Weights of a small sound classifier: 4600 steps.
Rows from block 8 of a small sound classifier, named by matrix and row number. Rows with one number belong to one channel. Each number is 500 + 25 x the weight over its row's rms, rounded and kept within 0 to 999. All counts start at 0. Numbers have three digits each. After the name is the row's rms in percent of the matrix's.
After each channel's rows are labels from the 100 clips, of 14848, where the channel reaches its highest value: "top examples" is what is common among them. Only what is clearly more common there than usual is listed. The data: acted Russian speech (Dusha). In brackets: how many of the 100.
# convs0: first width-11 conv (model.blocks.8.convs.0.weight, 144x144x11, each kernel summed), inputs 0-143
# convs1: second width-11 conv (model.blocks.8.convs.1.weight, 144x144x11, transposed, each kernel summed), outputs 0-143

convs0.4 102:465532549525516507504518549486476481495488520472449497494480488455491534492542536465504534538521523497494543544482532512512493523538511514470515498514487479515478475493492494498459505481487506483519526505571531471517568500503523502475488491495476479510487502542510498499480482490495480494457563541505515504513501479498525495507482536522505489540533486502475506447488489498494499467502541503517513560530512479522460479465501498509545
convs1.4 103:501504542512498521464477481500450492521496520507496500479517506481504542470541507441511477489484528487489501502532505468459516529473524511489538499515472523531513483516530468526495481506526470508517542479505489504497568500464509498505502501465499493516512479484456509556480473522494472507477558465474492507483488456517470480448536462519479500553538511518452490495489457475471520473530468507483522464479480501492515503534503476469524
top examples: emotion: neutral (66)

convs0.39 102:528491549506531504484476475486536482463524473521501543489486480535516524508502471538479516515502531539475481482504509552527483492491525563479476522501534504496505494505531505513503482507496538520523446473530541493473480495512481495496502498528575460477446521479466469460518506438504477503507483507502523488489522509484481483482477481483505502474506500492486490497468522486499466541466501473491512434543511516471482555492508485506523
convs1.39 103:515494477475503488514519490505467516517488527536449509569519499519476443475485449492505485489521416509507496521494546547490471505499485508528528493478501498494476531510524530538522542467496521515505490506548499507477472487512483524482511528526498510523489536508514508479490549518529528466521508465470543468487514517518542526493507465479506517507460494475527528497474501461517521527456521508534504503556494506495482540496497501517476
top examples: emotion: positive (81)

convs0.104 098:510472493506531478502498491499441480528489502517500499510458500492596524478512493519473532430472522513447466501557479548487480486557507518496536513461489501491551517490522516515515451495480491536493473466506485498505502505518480513534464496511467511482499513491497462508476485494509460512517451508481492511476466508490546505482500490490524507495516497557453522512534464479514492464470470482473498486503485487508512485501488499513511
convs1.104 097:526520522509499474461473534495509527497476517526518523535513495538491538551459525527437512537494481481495561468535492528512526507462479502540466536520495474556503513463506528483516514510463488518520480525493494516498483480529469448532496504497543527506467515495482486486454484489525520544474507470495514519501503539450513513520478456492492510473487496466498478517466456521524518479483519515497532523478512498524491526537513497520497
top examples: emotion: angry (96)

convs0.72 104:506487504486524520498531504505476515476521457484487511532473517500505543517526486506503471510501523521484523491504478470520571536512523531455504480499494496510504492480522519452505485476501468508508494465509469529481482561581533522461485540499476529490547538506521519493480463503493436480497479493468455517506501504523480508509489467476497500475461517531458484473479487502522531502459511504469523492520518460541494507533549505494493
convs1.72 110:517509505492473493543497516492489470465513448500494505516546539516483471501501483494480559505476532514486487478490526497540475480479497500521540524532441506542492541531495532509544495489471455487493488501496468499473530498513485474517512479487480502554500500482473462527498496488503507504472487476519527512481502520439484468482499526477524490512496497525497523500510540491494549536437481484512479523501579495488541512496453539512517
top examples: emotion: sad (89)

convs0.111 114:484493503507525495519522480489465499508511501466485457538491467471479545470460472518490500458511502524478477522560539506530515495461471465530454497524509507529517535501514502486464488492455461487492479480513493477510465463511495482479499523503475512494490543481555514497525481485477518531477504474489498488500506517482499492451528501462468534498483513523482479465502487570527451470481489487473491487510528497475449547507487551523501
convs1.111 116:525530495493501524519474470562491474480485516498440498537516476512544553485511478531492490462482454512502482487465564506495490491498497490550482495460450497492463464490504487507534515508515474507472501504465557493469472514551519502518474495523492508478457501516493486536502524455465468454520451514504495498506523488469490474476504503464486476530487501525487498521538519441503477508514483480503487480483507510541474494486479501522475
top examples: emotion: neutral (63)

convs0.18 095:531531495542502485464506512572504472501500481529525501510481473511484541465489528535503494465464476527511483479463504483532478514515501516558517525500466503527513525469469538489521506485516535524524466464459530473494495492527480442478493476505506510479476481502555521476465480495527449507473481509480536540462518435519476481503493508489492514511526511497493525502509497524489504485468469528503517462509499525514515561462513505509493
convs1.18 108:546467478526470512456482480527458502505522531525550483523498460493467511517481520504458509525548534519464493521493504510493503510498521484568507507473521520482487499494486520507521465535496489479515462486475516523506452502490475533494473543459523477480518503506476526493462496501511533479486460461495527515523504535489508504469526493468530490490524478488445482510556499437494470530502495531478498506485514486502515537536511548531504
top examples: emotion: neutral (97)

convs0.70 105:456477505495500490522463479505487556541487568532515465524507510507493480559528495474507451491530474509465498482508526529521455502531522495531478480455511503537483518492550467529478522552470474523490498500479524479495533481479484506506494501500516495506514468515498511463500464459449489473512485506486517478522540484523534526481517509510500549501478516460556510510464494491502511508489564481485495507481493459498497524479476494520503
convs1.70 090:493493487535536502456546471481471446505509520531485534506508497470470487453471513487515490498470487506520464497504491503481493512457477527507556514508457490522503506468478471490486552482499523512462489520503508502480476447523512505470505546489545531503474483504487468515503483591533476528512507473521526531524512467480481483479536554477507526512517509548530468515496518523507511496520514509480489491502504493514544508493526503531464
top examples: emotion: angry (90)

convs0.119 099:472541525466474565519557489528470514496498532452455476530500491518485505518497457507464485522505502504536504508520510499494496514502466531526521453512497497520535501522513489476548487494490492538567522516468509497472528514487498501494447551508536545505490477477508509477481532517493490537483525506509476508456511488490515511494500530539537518556502496510519450522497517478494531491496497458522467491505483490535544532494531493494485
convs1.119 095:535503520488490483513469500456457487506446483515462469512471520465498489492513512505520508470479487527526455522512518483486489498512481510457428569507501467491509535505499507473478523487472479500514481516538506511473478542510470520517500519515503521484512540464524488507480493482492495495523464533504507545531471530470490481508474481482560542466486509546504523495508507530478492534493471466490540533489525528473528463474449507510517
top examples: emotion: angry (69)

convs0.75 093:502481491509547507492511534472474487487499500493519458495503495513484469481507500469470536476482494515524474509461474499486547564526498488465526449517582515535491475512471456532463506492464486536489482488510504481496491510488495533525504494522505509502458486457471501474508477519509529499477545507519490517524535502509462483494519458517535484511479519536475528529504471484516511550540494499555517504559467526491490512528477492522513
convs1.75 092:499525529516514475485497506508487474466482504487456545546475490517467473517512519521432534518498489466537527441539495459484494483482474516512491473517545470501467519473495491553543471470483486491492478523524463525484486494483505492500478507523503478456500557503512535471479505525522543548514516493538488529470496481477484524490521520546497499546508537494477474527500500515506498532488524491502529496502496516496485494521562458487513
top examples: emotion: positive (97)

convs0.90 106:516464478453485468492449518484467542516471492493450459481498543496533442494487528513490475487507502508479517509473540473487532553491461501524474511525533449467484528510480502514526528451468483543512563507509465502501500493511505478500465505524525518553519483518517504497526512485478511477483494500548514505502502498514501488503470484509547483495487531513481493513519536458481489467484475478455534481480531511506461512486494457492492
convs1.90 110:521493549516538522494468502459533484498510491494511524506510514506507510477504463520505496454494533461529533493445512467489477517504495512473498551505534510503465481511476499496488512487546527487505551458485541522485512539446418536522468481515489499544516552452505504540528495517509466532507550523528496498550519496516501529485486501519468531508483492504506520501504505476510494507442505508497492494491494512483508495525495487457461
top examples: emotion: sad (67)

convs0.40 100:489481496523465496506462502513514497479493511499531507513461502471478503488477485525453478462458455476500523499482520502488464519550488496452469495473491492500486522523498447499473572476496476540510484539478526499506535527519494472532503480517480472466514464480500530475483454458469490499485506492486456546465503518472498475526517504490519537480553500515456511527458510479499575489469493472487507517515497478497502467511505483485509
convs1.40 096:487464527443521491484490497484475505502506477498524531466482485511493486540482510510451468522477531516505497509486506559457483484461551499571491463491453510528549505461458496507512530515524490502554475463529494486535512518483436503478481482505490520526502516498524470479491506509527487492529479497524498525530492502482463497504496547499503512499522540461477466549516482500460486508510533533510484500443497505510499496474512504474488
top examples: emotion: positive (74)

convs0.94 099:485454508484481494532465498518519495495513522510472456481527479453453517526465482540539502509495483521513506540496484488512495519511500503492512487531504481519500485474505492488529576524472520546507502476470523465525501502470513470501495476547547544513496483508513487468491505513484497524522551457486500544478529481512526529512495507513524525504508486480550468534522480475503516522540558482488457509502448487526471506476533536534493
convs1.94 092:466493517486543495499485490497519513551472497463535501509483505530480490505493496517509512491491519463515485500490471459479492520518499507509486514478496513467495487504496508477512515510569572521483492501535540525525464485513474478462497526519527436517501498531495481540514493521541498532522478476523487475450484507499484506529518505533523538510494465523500550493477465553502512509559591516478486516486512533519506503495471511520491
top examples: emotion: angry (66)

convs0.49 111:495492466519486504485494516490501484479492494490480491458480469481508442506527506494540524529497492462487521489524516500424497509449503448503496472500520494466507539479477471512485521483552465483502502551490479563530499539538527474507495532498491516503518556488475484509454524513485522458489489475528454519495482530543501514501486472474489470525496495464528448533473494478504481490517500518530494473539496502470458530496510493474507
convs1.49 116:512488511514545479487482492494496467465501450448545490505460482492500493533517491485546432484476536490518494488498463497519533523428512522486489523513528493518508495541525524483486491441512503500506533460529501492486525494473475478462513576506475513501502511496487504502490524500494488519492494486503492544488477534497521478503521562541446507512518451519485501476440509528524469513512499504506500499480497515489509458498526526498478
top examples: emotion: sad (56)

convs0.55 103:483471512470496496488532556502504514490513505499478457462488516498475467502542486526485523483512518542538513490497588464464469488491527500477490519513505493486519497502488501485480485457518521507504527505518466515495519503475491519491494445521493501473514520485479544507504511525478478497484429542501468514503513493476524564462498501504498518486524459473482485512478507477561534496415488484535497486527526479467498501507487494476516
convs1.55 122:425438475503498512477459503487521495483506495474477502495501531483514512511500522523511476469547500508513530505498577529512488500543478481487483498532481537479531488490456472481518477488495560483521498518510482517508471528489489515502487503496444497520488516531463548469552480520504505471467500521497497560533492482464481538501516511537526555476526471507490475520519488527531506491494478531472497469540500490488506505486493479484495
top examples: emotion: neutral (95)

convs0.98 094:520563477498486497488513500472481502542416502471494463526475442505496506469505498519497476504494513495515482497535511482516528520535465483482497498571495503489496468492484480513476490503490515514548478487493516532500510481493512466466508531501543488502471510511493504496519533495541508500520513532495488527459490500482511505511484525523515445491459486494479489528568490514475485476483489491508478498474427504534464473476433529507510
convs1.98 099:544530524481533491513501501507534511491516502529455482493568504459482514497536538487536488486519499555514477527549508498466503522537514475486481491520479540472480473496505496498487478427472499488561460506520454491544454487519479503502521507505513465513521542547513491459491494506491498530506522541501514478492489462516482508503513515474496489486507520443502475490541510529486489510485470507525520481511486487479545502523533530501473
top examples: emotion: neutral (92)

convs0.62 093:495482453460557508551474484514493554471456528503490503464504478464526490508469476498486465488493453520484534509529467528473520477506491507485538488452535477498526517489494519524487582478498478496536496476467498498492522522470540473525505512467502495480501498515509516470508498492499506501523520478453503525487524494498519498502497550513558497492494521490504475516494514476468494492562515483534505471496519461497544534453516477505507
convs1.62 102:430501538510518504446488498526472496509471521497522532438502541521516503485485484492512452484510488487455479532483506465497501469487507527505494519512462507463511505494495491447546526534539520530500512480519495560511498480474457494525504518473493522504518522484500470513478505513511445513483497509516490507490472488504520507502500447489543535525529497485521492470482503499499526529493516520487518509414459525501492497484474449535481
top examples: emotion: angry (99)

convs0.87 110:587536517447524504449449496496484464495502506468479499508533474502495462510466512484530492499528433473519493470505518528511499534502474471491477560535510516505520446474496518525475472461507508498508496511514511485447506482496480551507507493517500479507471466510502496492500524456488529477476491481486494493510468458499504464475489499480485520500496506525495484505498518503459518493497514528518469457527554503523507519493438467508504
convs1.87 103:482496528512467522510521505521486507510490540474520499544464515517507480483477474530478520526493510474512497526514453507539511527481458485519444492456496438508453487509509528543483479477460496469490524484521516487499493481480517456513511492499475509489499524473518532538494503468486501517515526486492483514499494521534542483527501518502424451467536477485497538530488511440501551488508487489499548505479515516456497481502530457487510
top examples: emotion: positive (72)

convs0.82 106:485431503546487505524549509491507523487506512467522509483465489484492430518515442520486487502490525490496460538496515483513527492514487507503484465497473473492517528468491510503503502494461469542502478463532497502474520492537506496437481534477478472523458533496489504523508491498490514510512502501507507514504530507530425485510470553506471487480432515508502479480466455513504508489520461465473538475502535501494522498517534504492527
convs1.82 100:524507482538493500475462535480467472475509497476478481455500508517491498518517510464510497474465519489487501531474466481507535530516480495475489475492481509528532531505523500496510484488494490482483512509495522521481496504526494511496495498498469470571533538526484506466436463494460531479552478515532527482474502515559495491475510505492539482573483523465545527463482516488502498472495436521516489510475497555483522477485479475505531
top examples: emotion: positive (51)

convs0.51 087:480488527474472517518501495511491532553517499485452508493516476477476541495524521444543494443500490459509477477501511501497501475524489520468522500562536530528522473501502532513505496498476522491509535452495519504489495452498485502492474492528492500511508496472522494493515490481486482486457458485506500483520480477515590484518436558489502504521499544493503499521514500489463489481480473510479479489542518544476475540501524507546502
convs1.51 093:526476495549496462472492488488519556507468553516509525502536490479500474567550503492490466483516508463501470517498524474482520520449525494489486491485522484500459505473528523509486520485499528481490511481482518513490514519521537505493497506484493486479514491475464472547559517501468465474504507471490529465491487506489491518535511518456493532500499479499496477528484465524504484503516452436511481505525517460489560452498508473545476
top examples: emotion: angry (93)

convs0.99 095:507492502507490486513512512511461516519482508490478487519494473491499505520538549494429505511494491496518518477482476497529508507532548496539513502498510503517472492531453546513545512485492494468517483472480522498481459498431524402463531447496482497507524489497536507509503512483487484476519506465476511502527524548560495519512503486513551471494478459466532502483503533514502510503514507504526508485489454502545491479511510483463509
convs1.99 096:508506525490504501500532523529517492515490459529523500482455466500497513473523455482464494516506519490493470476489474462499528538519512498489481506471479477521513473495498522481470498476417449455519544477454521521506526462523487542479504536501544545520514509479503537483479506493542461487518477505501491507514485510533512516513504497520534523482490450495498536488496512500505509462520458469548496431484498462485492513522542492489522
top examples: emotion: sad (79)

convs0.135 110:456506482510502491499516476494538466494459485523468551507502499527441484564488463508503524475491466528459543550527506475512537498500504555485477509479518478510497522506518480479537522473513488514495506487505479505510508490492489475459536483501530501513504479496511460484483484493530517489482486459488512502476423486551502471500530526493508502458437497477451516510513502477533538506478510507504517443500500502499491450489488498480473
convs1.135 090:465494576494533494500509488541482533471485483505489479484486459532548561513441510476486499535502488501509521549484503535486483457519459525543473501521482560501492520486486507508504528515495504538528490510492507514520537466519487485489444502492518503496478470499487484490454526487475543469528460486559495512460521493493516513485461466504542497516480510493488501471523525505482469518497522524494483503510498497543471527535491508510516
top examples: emotion: positive (88)

convs0.73 100:509481534523522502469521453497477540502517467507513492454496522506560570503512473510501509503515511468483505487485502427456488457501509492495505499504480477525494493506499539500517468510469508509483467460465510497476511479459487509479513453492459534449445511473532485516499504480516477487503495480522481505512512529479481492487469479482525507515511515470518495532514476496557545457504470520522466513517515482459477489459474529513536
convs1.73 095:530498462477482503485495503496491549506476501492515499488453471513495487499480515440506490475503534480516475477467494481517576484529547508497481451515493531470479504511495514483543508534526529491496430492529488519494503542544513494504526525503463445538522499480498530473460502491478495466544499476507534528531496461505519504501498521494524494505499503492518493507504489464497456520455514486521481533534443464506476531523481479532511
top examples: emotion: sad (87)

convs0.59 112:522549475502547465540509464495465452453536483487485522509504502515535494471490504492442525481500465505514473506499524500473494508494466479435542460503494499463507499420495517524502491488509471473493479472506516553507485485552476495499523533532512530517478492479508512516489515515532522480535508521531482494498499519471457520481524517526494519494509536503503471461485502560532507510521503494465524456484501498507506493496492506483552
convs1.59 093:473536465534510509445498504506467526509506507514471516538498521484469506517509489564477528414474486466508515448529486560482484472492462513500481503488512506520460551492487501486500542531498494508482466485489523509506486521537506498516476515510492491529467481497443505496482518513508518449512484525518499506500513488471509514538488508486519512460477550445496490520505469537534465509478479506482462547477498498474486481524490508514487
top examples: emotion: neutral (77)

convs0.143 089:497463488462497505474491498470503482490478504542481479501540503486498518490461509522504446514541503516492503534471491469502478489486477517482490552462530524463519528498523499527514499540509493520495513479499524557484510473529548465524504493519543471495495506535476519508547481494510530484474492480496512453497515427483495512545539504485535488484541530459514503504466499501480479552421467487492515520511507498506531510479473531492501
convs1.143 098:553478483533538526534499537475510506516519503502527530479527473500488475470498513523451531520514521518495517536515519535497487510522518459486548507457497515494514451522475517514526506501483503541488501536507506559512546505428488475535514522508529489468514487462504498544485535493538520547470525480522565472504479491506478503513492483478510524469487512475471508477511465498519513546512503513485500497524528491495493523543478473540505
top examples: emotion: angry (72)

convs0.56 095:474562507506501474469509512478494503482519550465524518511505469512489459515519546481501513511502488476489539473509471466494526490478526508522508503542511469468457529489474489499487455503521482528515453503494478507502504519525492534497498553508500471486499502497479501516540455495553480461522483491526493497490482453497476504514467515496478506450460473518512535525525516486558539497517507552459534496506457500457469509519545508487476
convs1.56 092:502475496499456524495486529535500519510484473489500466503502528542490498494475527484516465493514464535499480515527474500497479506516514491463459477475497509489487492494523472479512512469510505440500512484482494551489489498478511484542499515457530513506495455538509455482518480518443481494459531476497532490512516488477492546470488510519506441471510503481504510486479514450492443463526499547516538547512511506535538526558543508531493
top examples: emotion: neutral (69)

convs0.71 105:467485548464503492452479507501483498490486470510451506514504489553502489509511489498490527473520546509500539476503490475474475512496483479523490485511519519512467508474485471493524442489527482533464542491521500517535476476501493462478461485483460507490479452541523448543514543478478532466499522513508505493434542501451487481483481502476525514502491508529513462492515539477494534486503444511502522514528524494491472528512526466528485
convs1.71 100:543504480520482489556511454487505483485527481519510488481472464488482444484528480486522508494504468469499505520511512483519479481476546481469496515526515472571468573498464491475494494526512517513469509510512493493512508495479501530487519512482510479547522538481518472503537513516428484470482545466522536506489500481496481484444491521484479481507474467528501498537487521491513509485464460497507545530472533474491466490500526477513476
top examples: emotion: positive (98)

convs0.138 114:487494477499491486489468545449519539506463534527503466510561485491505478459465478553488491539475534525499478522486527478464453527541508495489476504546460519492515483514459523521513516512479515575559467515534489564523486518513520534463504513483463496512488503512481520479509536498526508515518509514527538472484513463506507491511502462473490519499503531465463525497492481502484466491485525491484491502504495506503504486520470524512481
convs1.138 103:494548489517467509527499477490493491528509494528488482454517519486480505514525482481521471470498523526504512527534514562490471522518538505456512529509557507506606498509526532486483504480495482497567498494542494536462503495544529487509475512544544477476498485537505495497539485525519503472467503516456481504504494499490493508484514494513430516496507515486511477474511484510510475509502508515511499497545499455518480544503477515484506
top examples: emotion: neutral (64)

convs0.127 097:502530485472514509485529493469472502516505511526503480513510504512470505499526501506501521516505496478509535493480495468494523486520541508578470505508463471466469518500486492504490513480585536479483446492503498459495461507508521468459487488502457446485458470510489502556509467484484490490478503473519524516540472480510460492535514515474492546477509520485508516534455525466526463501489480509490511502497479522492536475525530466488556
convs1.127 097:550448535493527509513488493500505483536484494484557551465492507502480480433509509470497543501513520437513496495465514532481488468523549491447556470500529520450482483480478509487450540489500529483500523481481512510511514475469513497512474489468485492512540496485470548478496498513521485525488496485509523516546497502520529499496474454448458462512471508498507508496536505520514494475465484507483489527502503482503520516499458498492496
top examples: emotion: neutral (62)

convs0.33 098:468480502513497520499552544502523519517509462490517446490460490509486513481511481463435516525474514514493478508516521451504495537583474518551486514528494478533520524485467541460466487489491496501531516519538498526506527498476482482468507486468465518509522524508476486485516451528528507492497497535502480502477493481509525500522488513477530527530446512458492497498495486501503458502504486476507538453482490529467454487468480513510496
convs1.33 089:517526516476494450507505484491525506458471510513494475537491529518511524522508512433484492487514558525490499508478526495480464538535537543504516495510521485525535481497503503493533516460481480531531491499484518509513457478547537512548495469482560536469518483506483463520507495505465498542509556530484532564524495478536490515461532468512552504485540493464502471493517493472494514487512482522491483511500492477509478500494494497472492
top examples: emotion: neutral (69)

convs0.85 102:479504481484494466517494477487516497492489505510496509498473512518470542484519515461488532524484514484491548492527498465561482532492509537577506466513478510497532569491507496512473504506522481574492531501483481513496519496484495493501540533472510533517490484485488462498514458511477503521479508491540573499524519511484510526534492488478454486491528501465502449486492468497502442514503451487501505527508443496481506510485505508542514
convs1.85 112:489512504501510488480493512517541485502487505485512470487514556488495512467553506482475483473488510545491480484481563552498511462502522524465487475514508561487510488467496504499485484501507493489509488504519458528521493541493497514492506498514534483509561478504511491481479471534506490489496506529467494526544456486488475508466492532447474490452470523494480489450543499513500546490464472533543533494514459472548499514482483545480530
top examples: emotion: neutral (78)