config.yaml
model: "sound classifier"
dataset: "acted Russian speech (Dusha)"
train_examples: 26041
gain_aug_db: 6
noise_aug: 0.01
time_shift_ms: 100
input: "waveform_16khz"
targets: ["emotion"]
num_classes: 4
arch: "jasper"
norm: "batchnorm"
activation: "relu6"
channel_attention: "se"
depths: [2, 2, 7, 2]
kernel_size: 11
wave_channels: 96
wave_strides: [5, 2, 2, 2, 2, 2]
widths: [96, 112, 144, 176]
mixing: "cutmix"
label_smoothing: 0.05
loss: "cross_entropy"
init: "small_normal"
residual_init: "none"
optimizer: "soap"
beta2: 0.99
lr: 0.0048
beta1: 0.9
shampoo_beta: 0.99
eps: 1e-08
precondition_frequency: 16
max_precond_dim: 1536
merge_dims: true
one_sided: false
adamw_lr_other_params: 0.0022
grad_clip: 3.0
l1_shrink: 0.003
cautious_weight_decay: true
steps: 4600
batch_size: 256
epochs: 45.2
lr_schedule: "linear"
final_lr_fraction: 0
warmup_steps: 90
weight_decay: 0.1
adamw_weight_decay_other_params: 0.05
Rows from block 8 of a small sound classifier, named by matrix and row number. Rows with one number belong to one channel. Each number is 500 + 25 x the weight over its row's rms, rounded and kept within 0 to 999. All counts start at 0. Numbers have three digits each.
After each channel's rows are labels from the 100 clips, of 14848, where the channel reaches its highest value: "loudest" is the band of the loudest frequency at the time of the peak. Only what is clearly more common there than usual is listed. The data: acted Russian speech (Dusha). In brackets: how many of the 100.
# convs0: first width-11 conv (model.blocks.8.convs.0.weight, 144x144x11, each kernel summed), inputs 0-143
# convs1: second width-11 conv (model.blocks.8.convs.1.weight, 144x144x11, transposed, each kernel summed), outputs 0-143

convs0.92:477479527485558489473476489541468499523491501515532503532501474483519503551510508501456505494475526480510456506504467514495482522499491485457504521523497535468479485495528489490511489485510479530505479494486483478487455541500502560497574457531478492505496505499489516465468504492525525524516526476556493540547521454518528498543500420468494510477494474520492506502501509488479513556515508495495504503465446487533504498499510494513465
convs1.92:490489532480524536529506528470483488498520504498460523508535515511512502525531492496541526485483401538504494460503521475497514513524484513511495451535490495526515518494506512504486482502491485486563541513479508505523523470521515508518534531485482547545501546523490510453490458493568452491556496489522506520510516490477504512505499518545502485512524486502500501537491510537495501463513465509493520523488521507464535495484491548523517
loudest: 500 to 1000 Hz (29)

convs0.1:523467484455490524465490478483509529506513442502485492532488505462516562471431506512522513482452460551490517485513519469518499475503480516481475529524519499505494492483476516498512448488510506507473496517494485493501470496481472509491533477517511501499536528475506498529518532514503507500443489455491484484532480476478483517522465498475483531480514500502456499535478462517500505527451465495496522501543471473425517505513465545517515
convs1.1:480508502495465485477479478474544502509505457489465477495505495520508460507528486540455542483482506517495509431497524522504498484494502490560445495472467534476475482496476530550511471502518482491508493478512492509529520524484462504516497471520513447480479522475539457490494516469519500463505443462499507500506493477507528482520528502501497497437525511447531464499492538507500533487491552478486460495511495482501481513487451497493529
loudest: 250 to 500 Hz (79)

convs0.9:511552451487520546529518545513524495467499467465475492506483439505526509510519559474522502495508510516487520517489483496511503469513537488486455493475495455499500512522495460455510497498555530489517492514535451504483519522471514494499480517481495496540491497543510506507523553514521448494479483519489474498465501490471514525502508490530488534452532449475524513526518516524496525487484534538491494461479494510530521511522448508535489
convs1.9:507470519486463513488478481505470487492526530459533464507490516507479483483519489504537522530554542496477445556516482466469507495525514496480553474511477518511559470480503488478503525505499518523538475480554526476496489490504532508497502550509530454461512503527487492523497465522475477479468527524481498459510508471487496496482513483490488477536573509493522465510506518518543480483471472531490534470500524495504476532535512500506503
loudest: 500 to 1000 Hz (38)

convs0.37:521522490497497504516518540512490477516518467481464517530514468517510469507545557472473489448534461538566528500539483490462507488485532521478520488551497557515497481500522528561478456522481484517489498495512508475507492521475517521531445496496453483481471547526469526453504546481519496499494528527488540524460501485514495480491485503504513503502514500516500491485456511476485533522468509494503467526490519474512484503463515508508510
convs1.37:490505477478482492464506530486506525459488474507481526500494531502473537467503520487474512508475533558463498455472456467495486512521470500473499508492529463535492486460467502493483487518486492499484421510521484502495486452534517475507458537480506506481476476476516478532513500527500487556509517474503500457499489536520461487475512471455498452429508494519472492501463477503512481515520494465501472527463521492517508485490489539468520
loudest: 250 to 500 Hz (46)

convs0.102:494462521474487505491538524528475524530447527521548499515516524496498475508519466478525539460483445495508511509497476449486527517511517517487490502456479501494453507461468519486518489477537534517500496500510492464504531493482516478463511525473535518507537503474472549464507503498500489506466548495502521515497477444511494483521489481449494538499547511464506476506492491488492475442523495464492459524462509503516529495523455518462509
convs1.102:508464526520514467480530476476465513526517475509488505500511481489495473510486540472472540509513479518468511519436523499488485472497539480499492523567494500527536497492493474490482482500513504504481548478468528489516566506508508502513506528492495479472503505535517488468496487495527490516502473505475488475524508511473457506502464505515480479511500513485528450494484496571515515443527465545469548486476521446490436521471473509514510
loudest: 500 to 1000 Hz (31)

convs0.124:523526456470512482531484496494569459507541502509466512508510491495491486501539505521479456499536503498485478525514559486427499469526508494452496480527502481518483495487483466493499499444554487505493460510489487507511523528504485473498478513498488489519506523526482462491492515513544482495505488508504524511533496474520488560459481467480479549492496491474506486473553526456525513503469479517485504500536503500553545511492523529472492
convs1.124:526540482499484462479469492514421476495529478470474479485493539509478499482553562480510459488512498511498462506510527517484475505499501472513493488500455558478526501468511485489497474514512518497570483496489469483488493492469483524493479551447552483496523512506497470504526526488502471469521478503478516537459487466492488523493500482481520486460518505514498445482523487512525489507465527563471504497483509484532483487486525511492506
loudest: 250 to 500 Hz (45)

convs0.57:491491501507499489494454504489519516549482613479545506511558499464488502487527492490572502478491500468498442493502503500492550512516543473516506517457517478505524479501480524505506503503493516524473508496485470522539503508489484507471518499500474479475504479483487452511523466482530527519512472495514466511475496518519511461508499518477506509503529522488455488509481476511504483560478530518511549508522490533514464502503553503529513
convs1.57:515490462519529501502501472553494524507482522477541523500509465491540522541471518478533465517513491501525501493468465531473513521474506511508508518525499495489492467499529515542528474472473559503498500498510512494482513479431520509511465507524480466479529522480514544447510543506504460536472489492509514486485483498468541491451547561478475493512522534530490507517488512508468495515494457485493475511502498547497553514523466476489511
loudest: 500 to 1000 Hz (27)

convs0.46:506476526520533560507511486459470464487502465524491511528503498534488537558524486475504496487469537446458467506509494475486512499432457496482519524511492517495456446501481488523457507504508518487460491475487490505512507510509515557497545507526509525513493486524520501477488485488514490489525539498491542485495571481453459508495505487489482517519534470496488488528513522514481504509529484504540460465479504507534476511523507458510514
convs1.46:507499508493498571530489498525483498492494478529476499522518489503491467491488474493484508501516402463526508401508508508479485500498518481495503480514517469519493539515496510509486496512489505506465517522478525520527518452501508480460532500525484503517476458484503462496463482491504466536521469521505499519477495524491484490507485471519488451506510477545502499494518460509518502511515483501508543501506503559464496537470578530511485
loudest: 500 to 1000 Hz (26)

convs0.7:523504474533512484511540478504486465505494537487450464510480500499486537538537547477448497443495518511493491494507520450521539520469504514495529500527510518519487530468538487491511547468499496502429476445530524494527521509497519495487511501488517475489521502506491519474515509466509505511467524502482465480480495516480517497458502528488485528553485478538472531519492488484529496487471557486498507528549449513491498486485525477546510
convs1.7:510495521509515495480486540530524497497485473528468487460522485454487500471499492485547511499512474477480523527510531500506527504472483490523500486496488493470444477487495474530550456527484485517487491512517495518491478541489506496489476506483497552536497528466524529481505491542495495515450495491450462492493517466530523482481504584521558469521496530517449513536540509491459520523484492462532464479533511467514480489475501482513509
loudest: 500 to 1000 Hz (60)

convs0.2:505511522486565482547492494466496511500502538520510521431519531472465512516487501465560506463471467489492535470477510457476536513495520481504508477469523474498499530490487482525480537505489527560548516536486539521491513484545519522507477496486507500497498507479500485453556514458505492513501486511478492492469517517474526510486474521455554524486524506448520487511497529484497508512474528478505515513540451490498511476502491509523523
convs1.2:498524514545501469492505528433537509496480502509467519546525485488487484518503518486525526499524534491476481496497490493519527493480507522530485504503500499460512464504536478487526532510483496492456522471536529574554460503454493532526510517479533504509529485494493502491507496532513512511477465492535484489474476479535478508480520499526503521514523464557506486526515484499502468552531501486488474494474493562468482559516462475529481
loudest: 4000 to 8000 Hz (26)

convs0.50:489562490516530484521467557490544438486512451537502505482486513492484478506522533507447523469512542530546489548482528497474471509521506519488477514511484514513495499485482482493473502462490486491536454497494502539526489499520500480495501492467503515508484493543481503501487496527573516507512485512534525526506434498497501496517487536496503556467474491470482508492515521538518511485507533493468510490462448507497505552499471512517491
convs1.50:501511531500517501427499498490477517516498507481520516496516513524501529487515496491499519503554495541511529480544530485486470433514488494523487494496500546512553498510477498516495488527509475524549494500489445486518471484494507520532517526526510493519523436534484513506511514491455484513530476514472472494505557467527452533484477487494488482485508484501493443525521517501506467485525484546512543476545533500532440510527503483504487
loudest: 500 to 1000 Hz (28)

convs0.13:489481508491520525507492540512509507480543501480500542509510519520516491532483544465478502511500525527487474477511495510500479512488475495544531468537432531515457516494463533525527536548506528493506498451488513497501521489554517517500544510552460507512474560488498488454484495545477504475506486519477467469476490484529469517531527514509471502458494503533503564480478496519502481504526502535445478506506508501480477473475511519504497
convs1.13:436508498449517522523505510457503502493532494491474508500516500520494479512506446509499501492499484462492497495508491465491545474511522558492501529479471518558499522476504494507492491555505510524480461467515514517443470542496550494474494529498472498439507481510550480499514479508560474514487524505461484481519523516472508493551482488537508505549522517484494451510486493499510503523514480528522455556500506502496500541498490525500512
loudest: 4000 to 8000 Hz (26)

convs0.43:465516494500546518516475502485518519512479536504481506465523477488516515576480510489535521456502457503503500490505494478470475504500476495481512511468533473483503510495516532550453515525493501519518491442487514527508514488513489537500510489496559485514483488531511475512526516474509471469480530505469502478516516503539494515490483507504571515536515560466498483538458501558480505517490508488505478521478469520494449554473481482515540
convs1.43:490504536546496501480517449499477484491484499555485503512549488523477491478509465511515504535498527489521501520507496480538536502474509486485542500513482487459517478478492486499506516464519530559479447543528480513548481459455540516477518437488515495489523492501485508518487500494562489532484499513499501506491487473484523485488542570441502519488498493496505531479503502517503540521529525506518512500461502503487547506476519452507467
loudest: 4000 to 8000 Hz (29)